Weights of a small image classifier.
Training: 7500 steps, held-out accuracy 91%.
Data: trained on microscope photos of single blood and bone marrow cells, 48542 training examples, 9.9 epochs.
Rows from expert 3 of block 7, named by matrix and row number. Rows with one number belong to one neuron. Each number is 128 + 32 x the weight over the matrix's rms, rounded and kept within 0 to 255. All counts start at 0. Numbers have three digits each.
# up: expert up (model.blocks.7.mlp.up, 8x192x384), inputs 288-383
# down: expert down (model.blocks.7.mlp.down, 8x384x192, transposed), outputs 288-383
up.114:130110153124104105160128129090122140112112168088140114159121136138139129148137137139152109169099099174111094172096141143159142148114138128167114097140125115148181160251119126147124107091149165160159146094148175098133130169159167098128113132116155082083153099107181064158108125138107138157
down.114:112121104141107131138081182132130148119117171119046119120111123131140097146162135131142115149159104118113076158130086113095096116133159135137152107115170113093090132145200103108117119098133138113139078096088153112130130136147140211110135097109125107129113153110122158156133130106156165160
up.115:104214110108093093129127126186143138168129129121123141081130179094124091105208139201127180101124111145144218130113136097101110143111175165139071099089108114164140141189165102111092176148155136094115102074130137155085120128126110182108131129140125189104084107106140163095091100136157096060
down.115:111173137076137118107137104083155160118127103152120126144123122111100148106172105127145151122136149132181119142111091164133107105157127188099120139127126132111183121106103131108104175082130075130171161181119062112090144125097142099168151133129104128114103130091193125145173057170118171143
up.116:139081127138000117086166097088111123154185091130051151115146164100114078109119190151151142086154123186117056148118120201134070179137123114134195136181121132157130128255144129092137142110152117094166148079139115092104174184120141111122182131122128118108118171097143071064159125116162122074
down.116:127094184153132115107149142247153144102119151102154150133174117112101192103128084109115130149121115139137132098136147087148190170082094130117125112137083196137149133049153132159091091132187137126122065155071081140091130090124142130102126109103090122165106125139165050223088102168137200144
up.117:113110131132130118150136143134168135147136119123109153114083144144115111102033132149111140150115135076078157129114137132119088167069223191118132113114142144175175096128104088127146168154167098087123162131097139123128090127117130126135166125162149115159072098147107083127045151084092127073
down.117:106111146144121121120148130125148148153131152123127128127131155132112160155121117112131125127139154094130112113133121172150127082118104092131135164139109131112121139131129112118126135136123104120127136117136135154136130107092128126113159102148128124108113175139123106123123122145152151160
up.118:121185107134088157160131122171119196153136143162116075114138153182095104144116142130127133111119140090167135130104166115176120072156106238117162112163132132090159140053119150122104114143059141176127123177187135174143155126179129125118096145089055179101113123124098094148200146150115123157
down.118:129156153133088105168098151143142123120154122114132128134132110130091117106134143116130113103164142083108137117110135085109123120163081088133152111160162186131109067124172102115135105151126153086119129080129102128106117150133150179049128051126131158152191157143156126130116092067134106096
up.119:163124090116060098142129194101113082088108083173149147096099168093170110113076215152106140126145134127133150110143120145154135159131114147132144185149137128149129148137153104143143179118087106181103120063113121120080181169133074167148136121143149149088098117151128124122099102115150141168
down.119:143092110159151119092107057106155102113093153153119181187058101072081196074109120120154124160115158130118050081172116113095104157118200172096125135076104181127189052121174162108054135167151136158091122107115086093157128134091177102115132155149172162129127128150127097133107092133119138126
up.120:142139089100156125186145108141147133092116082075111093116130123095126092142150141110128096106097155039114127137086113060149158068091118129206144209184137108140183155069152108099175160116167128220121170157097097144104149122123075118125107094079103154143191126143130124028112110127101112071
down.120:149146161175086056141205095035025127121063145184117118143085164154110117216080130184090112136164168186060093188136210205145151185196094252062126104156118222134127101138079018099009072190128136025104192069135085154096079206067181168132116160095146191115072099152145161118085098085115073166
up.121:116125106113099179103061133076123184108128143121158070150174153125101094159108137142120112129140172087197089181176149137172119088121125156169152105134136150173156153161162148142117122127147110145175125191060153136126037163147071154144149144161093129124075118145143095121095144121143091022
down.121:089145046146122065128107119136146106133130131101159171099099122102090130103155111132128153105092087128163147121092137112152091167179134189135143121123100050137181115131141157129088177126141141117093140167108163122139190113110065141110112167142123131128179139165115138160126108106161117173
up.122:128100107149120158101093188184136100143145177123098127168135142178149150129123177072140118144116148088145059105115131165115150128138123112101119105198107114111113080087119103167155113087172121112104165120207165176149117176136138188150126167164123127126156134139120148080147128090116130096
down.122:185134213123167153106145154155136133052148139143169136128124127158138099131166123128120143147160176106096138087140096172114161128121076077158119082140117135142144160139092156081157097094096097109135099150126137066106102140141069135161133127085216114189085146151133109192145119152147178162
up.123:134089167099079130136092155120159124114093103092105102158086172185125154110116137131138121187079120191145179130101125196196106115059180109089135109101116115122100124125082103103166083110165137120119099071162196116125093154153186112107111120079103133104195111052073159164114108094118113047
down.123:138125101146117134115114134107139128148140142099148113154125071095100148129114162167125103135117120125114114102136095127143122146123117161126113144140090122100114147136175093132079105127183138095122074138131115194152154015146133105112116098085115121101160156138125190147116149136150134170
up.124:114192122147123115177149128167140164140090100200128166139106104146076115145151120121139145164120103119095146142143125167112085166136144150113093082108117149103098160167108156135160165095138109131132140109132091098117170095183092084118139085072106111098154121163139155115220144255114113175
down.124:079161142111118151132144175104189075077077044090124079170135123157089174085164142173112089102207130088177099141039059125117185155048054114126121130128166192127081116136151069105213160109099162085150073059162078145118125166123165124106128149123110186150109106122103099089096043000120101160
up.125:110157126113129135144063119113124133164160080094130123150165101145134091150075122155105124144133115052137093128170129114158179085114125049163112144163166111151138137104137093149117098122148193160127152115173101091128137138117132150129084109132105108098109080135096169104145116143184133124
down.125:127160139127092109113143156183139104122125142150134113097193087189133150115116079114096120123153152106114172181148121066123164094151120130156093121122111149120172124160060134129127080133086140083106187162163138120110138146179084113121137124127155129115099159144115144107144179133130091137
up.126:131125115114147126117152131107134116175096079118109213099137113162100233150130123134086126077067114090047120123092149095099189141139154163115113155118144166101119108067088100132122108111107133139098113160109176136141162157130135134098097145163102187124125127159123132118165123152097149180
down.126:047153147108133140132123119164100155141159089074161073188153138174086125122179112117121159140152185085100080100104155138156133121137163116142142113118096146104160131186133155109190138124174175104109119153140150138180140127107132133137154125184106113180121102121131147111127152107174104132
up.127:127129136137191136130150148084156121163134115205121125149111170177154125086138094121127116106146118136198125124198121137056097128210133117090110098121120145135102142116066071155103075135105145091138123136146110107089169113129138119155084118132133097127129145160096134129083133108141130102
down.127:141144117162130135121112093103100138120157185129140106153168106143110126140085121112086163136064130134202150102140112102159112095063139106103134131155106118118110141139106179128171138113134118151076122090110082102128133128150101098191125089115181118174159164149111127116177098126104132111
up.128:117041121100107135106113119140139116145105136090072115132124150159121071104098073110149113117135109110113135135068128140161158128133087187103162099143090104138154176132106139135141098119146116101115137068082147101151104158141096144106103115145135136191109106124121159174107138158135109180
down.128:104120088121085132151151112105112167084134149118112107093116096119139152130155138173118072138136148130160133127119116160137145123137152160109155129131121146114138157128134125123151111164112130129138182147114132105111147150122086149144142130103109135124139096138145125106143124118154100121
up.129:139134122124124118119120140125121123144123094149155094131136152120137132107114115134116150126085096181116197162162145155095139118104108145114113129123149177148188120160161141133107142102141104115124158172133115077166155134115145164094127079166138107121147151104115133113087151120123139194
down.129:150113137099142126119137147105121128139137137090151092170135132169125167128144161104133115098133133145116135161127085120124116143138116123122154142094140138126103125102121163139133154165140123108151145120168164129123127102145120092117134142155135113079114103179102120157100114158142121099
up.130:075125118161168111115090113152159112123120126125118093127111164122137116115128087155135181143097165106097175166104125146072143062137145076108106136111151089114132145182152118134117158140169093165131071160102097114139125087118131125087143166144085133105128135134075146170120152086137109164
down.130:136152135133130148139099137123126127110155146108119127122146102120133124155118153113117103128129116126135131113156105140095097127133118142122116104083133107124116086151129137140126142140092120104143097136090097128099127143118118144149117114125129155130102124143118121102165125096121128107
up.131:126150113102150129161096128146148109216169100111193134142088132123086091104136153104118131080150123119120162155127100095097077142133108162091107173107096107133146151069114121151090186076059105100154172153076108104091111132117096080149148132097171194120122164171173153113144109160120127146
down.131:114115110184141174149118126181168100076120140145086107090151141083117148093096122096140140116127122170113188107110105112114068204095111096154124180109137136084115145143113104159137116094155151145007103138124129144106110143113115143146117082131123183144138164146125107094121134135168150093
up.132:132125135145161120112152159133095169151084182147096153136113152129133168116140133152137149119121152207131118141162111152132145179165109117102162067146125123156175124127163081137130080125119088064119068144131104109164125130086133141173107153140167142114109114121113132114167150144097154094
down.132:164114162124121157121154128132169071108117130152103120094112163144109138125112158122098116150103101145122189124172101137084138148095111137109124187061149099114153129142132176142121087101123149167178136119113126140138180110109116110130128091126109102111089151109128131165131095111174160095
up.133:094105095173139157107171172094136129239090100146148128105101149144162120140135131131088094142112151129165127131139122087120168096144195145100086147156168197177071101109130116156140083091127109177116110092107172099099053132081132135141142151150161153039130109108131104112127106127153141144
down.133:136108142119150158200070135149129148147157124149194129145124067103153153161134134122135119163120104140151129128158112140187107134107160143156111148092138165134186129106105167175126156131180187102155130100139152077157130114137155126089173125106119158144137113088128131153156163168157154178
up.134:141125139135120194093106140138153136083131128132113091139128195129110019128158126058129120182128135077138000178125100069149117194197102071142120114093105100070123083087111054106159169126200104112089070087173153128150092205099094069105112081242137095121068119132102149146016124067146095083
down.134:163091219199117073114096117126116132126168114160065125162099170102149209156113158165110122077068129207114154135062152210213095129153114168107101160142103132185099185123123056111085094162121132203143162115118103085123087117114069208170179109111105157033139041101129178181107141178126152146
up.135:137126092129158136153142138165156129027145145173125133101131140137111115105033181127138108197115111124160255120150138161136076192094161073137134206097173130139140142164124099134148098172098145087126131114101159162137161159113170115127158153123167154058078148042158111133118128103146142165
down.135:133127087161126130161121139119109115121131139112140143133119127110139121116123092140109143114106112100082144124141107167142103145091079137134106065116114112124114113135123108112128118132146147095136167117197101117172136106143123149134082101146175073132129116132162118162086111117122105133
up.136:146072139132194126080153088148097177138172140148108061110148166096109116134114141106152115052161145113145148122151085161165150137129110114105133149067118133134177110252134120123150143109142094057146145171148219129104081149139097138113171136147151112108169117115061109120153112097138077110
down.136:115119086115194089117162101097156118153167085151149215141149168111167165114129116098151087126135072080107057108125233102096108121140158168158167064101147105166104108055136126138115123125134093108077127154135172109139144131129110113157168140147170123176084135123101108073100163122128144117
up.137:168065153169187130096017066138179130116105206103133142093145123153165134147085105145111193137119156139104105093104138174087062158058117159071038020066128141111116147095154069110117111139149133154144174140152162082124120151141150119083094092173132106111139134070092112158146123102108149141
down.137:197125075116056151165172156126100153115116065120160164135128139054052123093147141172116133149110131140152169188129115134154172090090171115081101107136168097138166129144124190144158123097154178192159097081105166066102127090099095157094067152186133117127144148162113200127163210091116167155
up.138:197159158171195111141255216101144130188068054150094129127109078151098110127106160094081173051194136210067209139137103089116182177255095255127124134085061189083119122150087091083167122093090045129169129170117089097042081193152120152124214150143233145160076118142089036123166111110136068201
down.138:155138141082155126104080169230218163127144107086113092096134140109124170175194069129133077092145161172192021164052080104134065170170154111120145148237136050124131215222198052108176141179186175126125115107120107084149155214142108075183230050163145160048125177172111064072126140136137137077
up.139:153138138117116111156132132081132144117116098105106099110154112150132147131072143117083072192131075099092134130129144062141132162106111149139059119140128126135141129070159097144095141118142153127126139115140187114131157191141135168125037110135134134123113149155133214095132148124130120149
down.139:115084117159101126130132159164128111136137161180089057139133113147182099148118111091112165099103144117091110118142153109096098081158124127150177098175129161125126153185143112097133108157092135147130123134127160111212127112149107124050123139094122079137184140127086109152077071085160100165
up.140:112146115147000064117231233124138096106105138159064219155129171123211129170052083143138125214056107135179050149112122139112187110162112144105189100109126135155058067136140159098156161175123129214056188158185164148101133149109200161116139142113086145102203095074062144145142141107107107168
down.140:120108162109118089178165105118176098169206037137142175115102089158173093087129127173157151173161140112115171097177097078112104164082238168119145111111174092143109150107208145145169110141116196147112054088157125142148117111165154000162184095123095100131204171138160097111182111137072075067
up.141:123154073178217149158136134174113174171123091138077126127135101152141149082117118122124130137162136135127035128138142127118178152093108078175146138158139133163131114102101113140103065112118172090107098085140100142134107099138175175108140168103175120051146108134151166074153144159146160111
down.141:113119092147113124120092097144193143075111122125192127096151096185147163177095108142085150135118118095126128093163144144071157079131127103166094132122157200130055094140131110109111090205116144132138201127144143068093136175140107120141096168142120115141065091113137131211107090096168167144
up.142:118237150106091075136056089079150143092103085052125126127128157148103150115180067138090172143197075128102159143067134167184122079138105202113173110113156077160162074048131121145151098099129141243142139089161207142136130123122151108126115131158079139117137139168127152164087101255137104166
down.142:081159133133175168077087142108082110166168081055044037070145127140132093050196221157125119037220115107144094127152077099088156126064157091094167042094154145124177102163174125147133115114168100089174103131122122218177186130134084195154128085136111077139140134134113108109082068053116067063
up.143:126112096183079091158127103122127150124138152104081123126142110135151144161149067105153148008121131096181149109156122098080184090139145064110122156142130122102146085144075150095177110122152106111138130112139118149133142098130115122132120155132172139137129117097164103149156165137141160119
down.143:144106152110123146135138137165120142137149097154140112127112107122129133129130150126119126134111127106119133117143122123127136150118102130118159124105115133169108148130153112147117119091162155114121112105092116137092146145118121107128104131124158132107101095112167113127135142106135111134
up.144:146148128133138148092125140126119148128124114148126148072124096119104095113091114155128091128092132171097102169106120086081141152113199134096048079041146081171112090091102152102146177092121120182125138131121109071172138135132114079121112105123131092139144137206144079158114106114115137120
down.144:155138099149118098088164131123122131083136126158141101085152109167121159136092105114145157122142127135060133151090122186160121110119110143096144127110129135127133130113160117143124124134156125072083086089176129159160143100119113111085160111138133123166064164085104115087158112132137106125
up.145:173142164089152102172095064137110168083136089135151111159099115131123143174133165146130141139155155090168084153176143148192154131129132125134128158127093159136124055131093135112175131109176106119143119086142146096106137079141094141154115116117135148106093105161128192153134129154131112143
down.145:097149123116127178177097128051152109138157178120160107128201137170161088125140172134161104105139079188175135110126172142088115116086137165119131103075141122096182159165107140150097090140115110069155131189122121168166105144099076154117105120082176079109139162145142138142119119097165112070