A small image classifier, trained from scratch: moe expert_choice, 48542 training examples.
Rows from block 6 of a small image classifier, named by matrix and row number. Rows with one number within an expert belong to one neuron, the router's apart. Each number is 200 + 30 x the weight over its row's rms, rounded and kept within 0 to 999. All counts start at 0.
After each expert's rows are labels from the 100 images, of 14976, where the router gives the expert most weight on average: "strongest on" is what is common among them. Only what is clearly more common there than usual is listed. The data: microscope photos of single blood and bone marrow cells.
# router: router (model.blocks.6.mlp.router.weight, 8x384, trained with AdamW), inputs 256-383
# up: expert up (model.blocks.6.mlp.up, 8x192x384), inputs 256-383
# down: expert down (model.blocks.6.mlp.down, 8x384x192, transposed), outputs 256-383

# expert 6
router.6,168,138,201,182,151,217,210,158,216,208,149,184,197,228,222,209,170,206,169,219,180,237,156,208,190,262,211,166,253,177,208,221,199,272,229,212,228,173,278,238,204,167,215,273,176,192,223,173,169,196,201,210,235,234,231,228,227,172,165,181,176,211,195,165,185,142,173,233,211,167,203,215,207,234,214,190,215,246,217,233,213,196,167,195,178,168,229,160,173,218,187,246,164,217,219,247,232,219,198,240,157,195,182,176,232,183,238,153,140,202,180,167,167,184,179,196,257,190,182,172,197,208,247,197,213,228,224,166
up.0,203,179,182,240,196,225,187,214,229,139,222,196,231,228,206,176,186,183,215,173,225,206,188,229,178,202,219,187,200,244,171,210,221,238,187,157,212,220,190,221,212,148,174,199,141,163,190,205,210,180,173,188,223,202,179,222,195,196,174,174,202,197,222,222,157,148,215,205,187,211,211,209,196,161,219,218,182,146,202,186,213,208,224,212,189,248,211,159,228,228,222,209,167,215,176,174,157,164,166,243,163,189,199,198,153,187,237,247,177,165,169,176,208,200,218,181,231,225,202,187,217,208,177,187,195,224,231,141
down.0,220,205,172,230,173,185,213,230,228,219,182,197,186,228,213,180,190,203,243,244,229,183,170,194,208,182,214,199,201,218,183,215,169,208,222,223,155,159,191,186,140,202,171,226,182,249,225,229,153,171,225,241,164,243,162,188,177,211,173,189,209,171,172,201,220,196,250,221,196,205,227,247,141,171,198,169,217,151,139,144,187,236,219,218,167,247,155,215,231,225,227,148,251,172,208,185,200,163,213,227,256,193,163,196,145,235,213,226,201,245,188,230,215,220,190,219,156,220,225,149,240,175,241,171,203,187,232,193
strongest on: cell type: proerythroblast

# expert 3
router.3,208,188,197,182,174,185,178,155,207,190,247,195,200,211,201,199,156,179,254,182,243,209,268,197,234,144,233,219,174,208,222,178,223,202,231,182,181,195,161,237,162,268,183,181,250,189,153,175,210,216,212,216,203,173,203,138,188,239,226,131,203,157,186,174,235,192,253,197,198,179,211,169,236,254,223,196,178,176,209,163,209,216,222,220,206,180,147,186,227,140,217,223,183,276,167,225,235,160,158,216,168,192,249,210,181,168,187,184,207,226,181,238,158,193,192,225,205,198,241,203,257,187,228,180,199,222,205,224
up.0,211,228,230,237,248,166,164,196,186,201,207,192,187,213,196,217,217,204,189,205,213,228,208,214,189,221,196,201,231,255,189,208,187,185,193,144,201,218,190,192,165,204,272,182,228,229,224,180,205,137,211,215,168,280,159,219,180,160,205,193,180,189,249,160,200,194,214,182,150,220,206,134,204,246,147,191,245,219,208,237,210,173,187,230,179,205,198,263,180,150,203,200,242,226,161,163,157,224,237,155,212,248,220,247,193,190,192,156,199,204,174,204,221,244,190,167,165,189,251,247,227,231,193,153,110,213,193,136
down.0,178,200,186,237,208,215,159,207,173,207,216,204,187,255,213,226,146,301,173,194,224,172,197,178,184,152,263,220,169,168,205,225,228,216,208,186,207,162,195,159,130,194,155,231,185,230,191,218,208,212,240,192,200,201,189,213,157,143,187,196,201,223,218,238,226,225,211,158,246,175,197,190,202,168,166,229,224,214,192,228,189,240,225,208,236,195,169,186,220,169,213,247,188,191,204,204,238,216,225,199,171,167,241,251,237,218,196,163,242,224,179,208,191,292,245,247,192,188,189,202,174,153,119,207,203,250,145,208
strongest on: cell type: artefact; cell type: eosinophil

# expert 2
router.2,219,224,210,153,173,233,194,193,232,172,228,212,195,202,204,178,242,221,219,175,193,172,212,152,179,186,209,217,178,192,192,177,232,223,250,243,201,208,171,225,176,184,162,139,200,229,244,164,220,204,228,204,172,172,188,178,185,166,226,200,151,224,199,203,246,219,196,179,209,179,235,220,214,213,222,215,172,225,268,171,218,155,220,227,220,150,206,162,215,207,221,200,217,173,223,219,204,220,213,248,170,157,196,160,186,211,204,200,264,208,199,277,175,227,140,150,225,179,196,222,213,214,237,185,211,230,236,208
up.0,161,205,246,222,208,199,172,171,160,244,230,161,161,207,158,257,146,192,177,188,219,183,158,192,200,177,143,208,180,212,228,190,256,191,216,205,135,231,207,228,217,201,188,176,241,178,194,270,183,204,137,187,154,171,152,177,231,244,269,173,208,177,201,203,183,211,207,235,183,229,205,189,138,243,195,201,197,191,188,210,228,230,163,231,215,244,173,219,164,239,170,211,186,219,263,173,185,166,173,176,241,258,186,172,217,211,185,166,232,254,134,218,216,214,227,212,176,160,203,285,209,209,209,279,173,175,223,242
down.0,212,172,196,222,175,220,194,134,182,196,153,207,199,184,227,179,155,219,136,189,291,152,235,190,228,187,162,146,239,229,188,181,201,229,221,252,247,210,186,231,152,201,182,162,165,207,219,160,208,221,164,161,245,186,209,205,194,151,200,200,222,239,218,148,241,224,271,179,169,159,222,211,173,185,209,152,171,195,206,215,207,163,230,174,236,238,179,157,225,208,210,212,243,205,195,177,253,191,156,193,159,190,210,194,189,151,199,184,253,204,206,200,193,223,173,193,174,194,190,220,202,255,184,203,192,203,149,181
strongest on: cell type: artefact; cell type: blast

# expert 1
router.1,184,174,227,164,169,195,145,239,219,238,224,159,229,231,209,196,194,184,161,230,219,203,167,216,173,217,236,150,228,218,145,237,211,209,229,204,229,239,246,188,211,180,198,242,205,134,194,203,235,236,196,192,192,119,223,230,172,234,175,184,165,219,223,143,180,151,176,250,181,225,197,206,189,193,169,189,165,255,148,243,203,229,196,172,191,181,248,197,216,234,219,161,155,218,148,221,247,207,235,172,214,235,155,189,256,166,211,171,169,213,172,194,193,159,233,228,222,199,179,247,220,217,197,234,232,208,205,187
up.0,217,188,214,248,231,196,214,181,200,169,180,190,158,198,206,141,174,192,146,167,199,206,209,152,226,178,244,194,220,191,234,192,223,197,165,258,195,189,153,204,184,217,204,227,216,227,222,211,230,213,170,209,188,165,225,258,185,238,168,235,176,283,171,229,177,200,195,194,159,144,175,191,236,242,230,198,125,178,218,210,145,215,129,206,235,160,205,165,198,220,192,208,159,197,266,225,162,200,186,164,216,143,242,246,193,204,183,195,199,215,229,233,231,145,149,245,189,201,200,161,200,194,179,183,221,201,254,201
down.0,224,203,234,129,251,222,242,197,189,127,203,157,204,216,165,252,244,197,184,187,239,151,158,219,176,209,197,227,261,204,170,137,160,244,198,270,282,208,206,238,246,215,176,166,212,260,209,204,231,237,245,218,194,216,206,192,212,202,189,139,178,184,212,225,235,196,257,111,210,197,172,172,163,220,190,201,192,251,222,214,180,175,177,221,204,192,214,197,169,162,158,193,164,197,243,198,198,203,179,168,197,168,131,166,173,199,236,233,230,256,271,246,223,287,164,175,197,186,165,223,190,187,187,217,171,189,166,249
strongest on: cell type: plasma cell

# expert 0
router.0,218,241,247,186,172,235,239,174,213,161,177,235,194,246,211,250,241,234,237,164,176,152,184,205,162,187,141,167,173,177,199,203,209,229,207,232,235,138,179,231,174,185,239,190,164,239,215,166,136,266,215,217,186,198,201,172,238,233,246,188,225,240,163,227,171,241,258,152,210,177,165,152,163,223,213,242,230,199,209,233,212,183,199,242,182,178,246,172,230,157,182,222,263,166,226,208,244,208,156,221,203,171,233,191,162,232,235,164,207,194,234,183,210,205,162,165,245,147,224,170,168,188,181,181,188,200,165,197
up.0,206,166,205,268,165,199,217,203,259,179,154,187,203,193,198,218,240,214,191,186,179,199,148,216,180,212,152,208,175,206,216,170,193,160,215,182,216,156,182,205,240,161,250,251,203,220,217,207,191,150,220,195,189,222,193,163,224,152,184,219,183,157,158,217,190,168,183,257,225,140,229,225,233,214,247,214,180,245,230,258,236,182,208,206,212,201,190,137,230,206,162,221,175,207,231,230,245,215,206,208,180,177,176,224,238,205,235,243,278,148,216,167,189,214,204,155,202,190,179,174,196,247,237,191,153,191,184,220
down.0,198,168,221,110,184,144,257,191,212,155,204,143,195,238,216,222,213,233,181,194,189,216,167,240,164,220,182,180,223,212,258,171,167,175,173,209,239,195,197,203,187,278,195,239,178,221,189,183,256,229,175,228,192,210,225,187,236,189,176,247,202,223,180,166,189,169,195,206,219,223,252,202,146,248,235,216,211,192,166,211,176,210,124,185,200,216,172,252,164,106,234,215,213,209,215,176,225,183,196,142,187,239,201,217,200,150,220,186,181,209,221,185,193,220,193,240,171,168,262,196,222,198,193,159,196,197,173,162
strongest on: cell type: segmented neutrophil; smear: peripheral blood

# expert 4
router.4,253,212,229,168,216,221,147,255,212,198,221,191,213,161,200,159,236,235,178,241,176,214,163,180,186,216,225,186,193,238,162,231,242,133,199,187,236,220,159,198,244,170,197,170,216,190,173,236,213,202,214,203,140,195,173,196,174,240,176,224,206,219,234,223,209,168,187,168,190,218,210,181,171,172,180,226,177,160,223,240,217,213,242,184,176,157,190,166,239,211,254,205,210,174,212,192,143,217,203,140,166,226,187,195,232,212,167,244,230,204,216,174,277,166,198,205,206,179,229,225,181,161,123,172,180,213,237,181
up.0,216,137,202,242,182,218,189,201,184,260,168,194,184,244,207,196,246,220,184,260,181,191,205,199,214,232,217,188,174,225,240,211,191,144,230,226,192,196,208,144,230,190,164,218,211,163,247,228,247,272,176,207,192,187,230,191,186,194,186,234,207,149,193,184,160,185,197,170,200,252,198,211,223,176,219,189,185,202,168,218,201,246,173,223,170,222,263,176,190,234,215,186,173,259,205,216,193,174,215,149,256,268,194,233,188,195,195,241,169,170,179,175,189,251,216,245,187,194,174,206,188,158,181,210,221,167,188,163
down.0,206,251,175,176,169,233,241,218,243,208,214,202,174,185,217,200,160,230,186,203,231,235,191,196,198,219,180,174,166,240,151,231,205,116,198,191,172,261,210,164,252,206,222,204,211,194,231,169,200,259,148,224,206,190,174,197,196,246,199,168,196,226,230,194,227,170,221,215,196,190,168,209,218,209,198,233,147,192,209,135,175,209,191,220,214,217,184,193,240,229,264,249,201,170,202,231,154,214,142,173,228,138,252,152,205,214,206,175,260,220,228,197,220,199,167,187,183,195,124,187,185,165,216,174,240,201,231,170
strongest on: cell type: erythroblast; cell type: artefact

# expert 7
router.7,199,164,202,186,184,206,174,235,211,162,194,182,222,187,202,198,194,218,128,227,205,183,222,220,163,236,209,211,196,217,162,253,212,212,191,193,209,237,180,181,245,221,218,185,221,182,208,219,217,271,173,260,238,208,206,224,197,247,159,234,231,227,210,206,220,170,156,206,195,191,174,238,186,201,201,205,189,216,195,274,208,236,147,192,170,230,240,196,184,246,176,172,177,206,143,167,171,234,195,181,192,209,129,198,230,198,193,200,135,163,227,195,223,206,205,229,157,207,192,214,212,215,150,226,239,233,235,221
up.0,155,205,224,244,199,202,172,188,218,203,203,197,169,239,221,187,177,264,216,173,192,226,189,201,171,163,219,181,240,178,209,190,223,182,193,241,138,209,144,161,197,188,237,183,224,158,168,215,207,124,229,153,237,227,183,229,250,213,210,235,192,230,239,253,157,176,157,177,179,162,187,239,224,230,185,136,224,149,199,201,186,143,219,199,166,230,247,193,155,191,168,211,204,218,190,178,228,261,183,202,163,186,214,210,204,187,225,205,157,204,233,223,194,213,233,222,163,181,239,176,231,198,237,170,168,171,197,114
down.0,181,189,154,199,223,243,162,198,224,176,143,217,236,230,230,214,186,234,180,194,237,217,234,169,272,201,224,214,220,195,123,221,190,218,220,222,139,214,257,237,195,223,199,164,200,221,173,163,176,210,175,105,238,262,183,202,186,238,206,198,211,254,258,247,249,237,183,175,205,183,225,185,243,197,191,206,265,234,187,178,254,168,239,195,226,203,175,174,226,142,181,230,222,197,194,209,113,260,172,206,208,157,186,207,163,190,229,184,120,215,200,185,213,207,216,235,205,165,195,195,237,161,198,279,182,214,175,139
strongest on: cell type: plasma cell

# expert 5
router.5,233,190,188,190,212,170,174,204,212,203,194,197,200,215,135,185,224,241,173,196,213,207,254,210,235,147,179,215,227,246,165,224,216,146,170,172,192,206,193,181,233,199,189,156,232,203,197,185,185,198,180,215,199,208,190,227,174,223,177,194,176,205,197,154,244,195,178,157,225,184,231,197,233,212,171,247,206,204,219,204,235,165,202,197,208,189,201,178,203,187,185,159,146,249,190,181,190,186,203,192,187,239,165,168,207,164,169,225,230,193,249,198,177,230,222,235,211,161,198,166,239,169,218,155,218,198,193,210
up.0,201,240,254,248,220,245,262,253,178,179,251,203,161,230,213,169,173,235,177,181,211,187,222,193,173,167,226,213,266,193,171,199,203,214,223,176,226,184,152,228,244,188,192,190,185,191,210,198,203,178,195,183,268,208,225,173,170,211,154,180,188,178,145,171,218,192,168,143,189,206,230,255,189,223,220,210,183,193,179,151,217,238,178,187,166,197,184,215,230,228,199,207,212,215,195,194,128,240,151,211,245,174,211,212,148,204,165,177,162,185,258,208,211,174,250,182,205,150,165,213,158,222,212,180,150,218,199,186
down.0,194,220,208,203,187,200,214,161,204,196,227,218,210,175,137,244,162,194,207,197,272,200,179,182,180,171,207,245,224,190,209,175,195,187,193,178,228,156,212,256,214,192,176,229,241,202,205,144,234,174,217,239,213,191,161,150,213,183,227,191,264,189,203,191,172,211,230,158,222,192,136,186,159,160,202,286,200,183,188,216,211,106,159,183,223,159,180,236,208,186,167,207,157,207,271,224,138,238,173,200,203,185,229,232,235,182,179,205,176,180,173,182,246,197,193,220,179,230,207,197,197,191,193,182,148,116,207,185
strongest on: cell type: artefact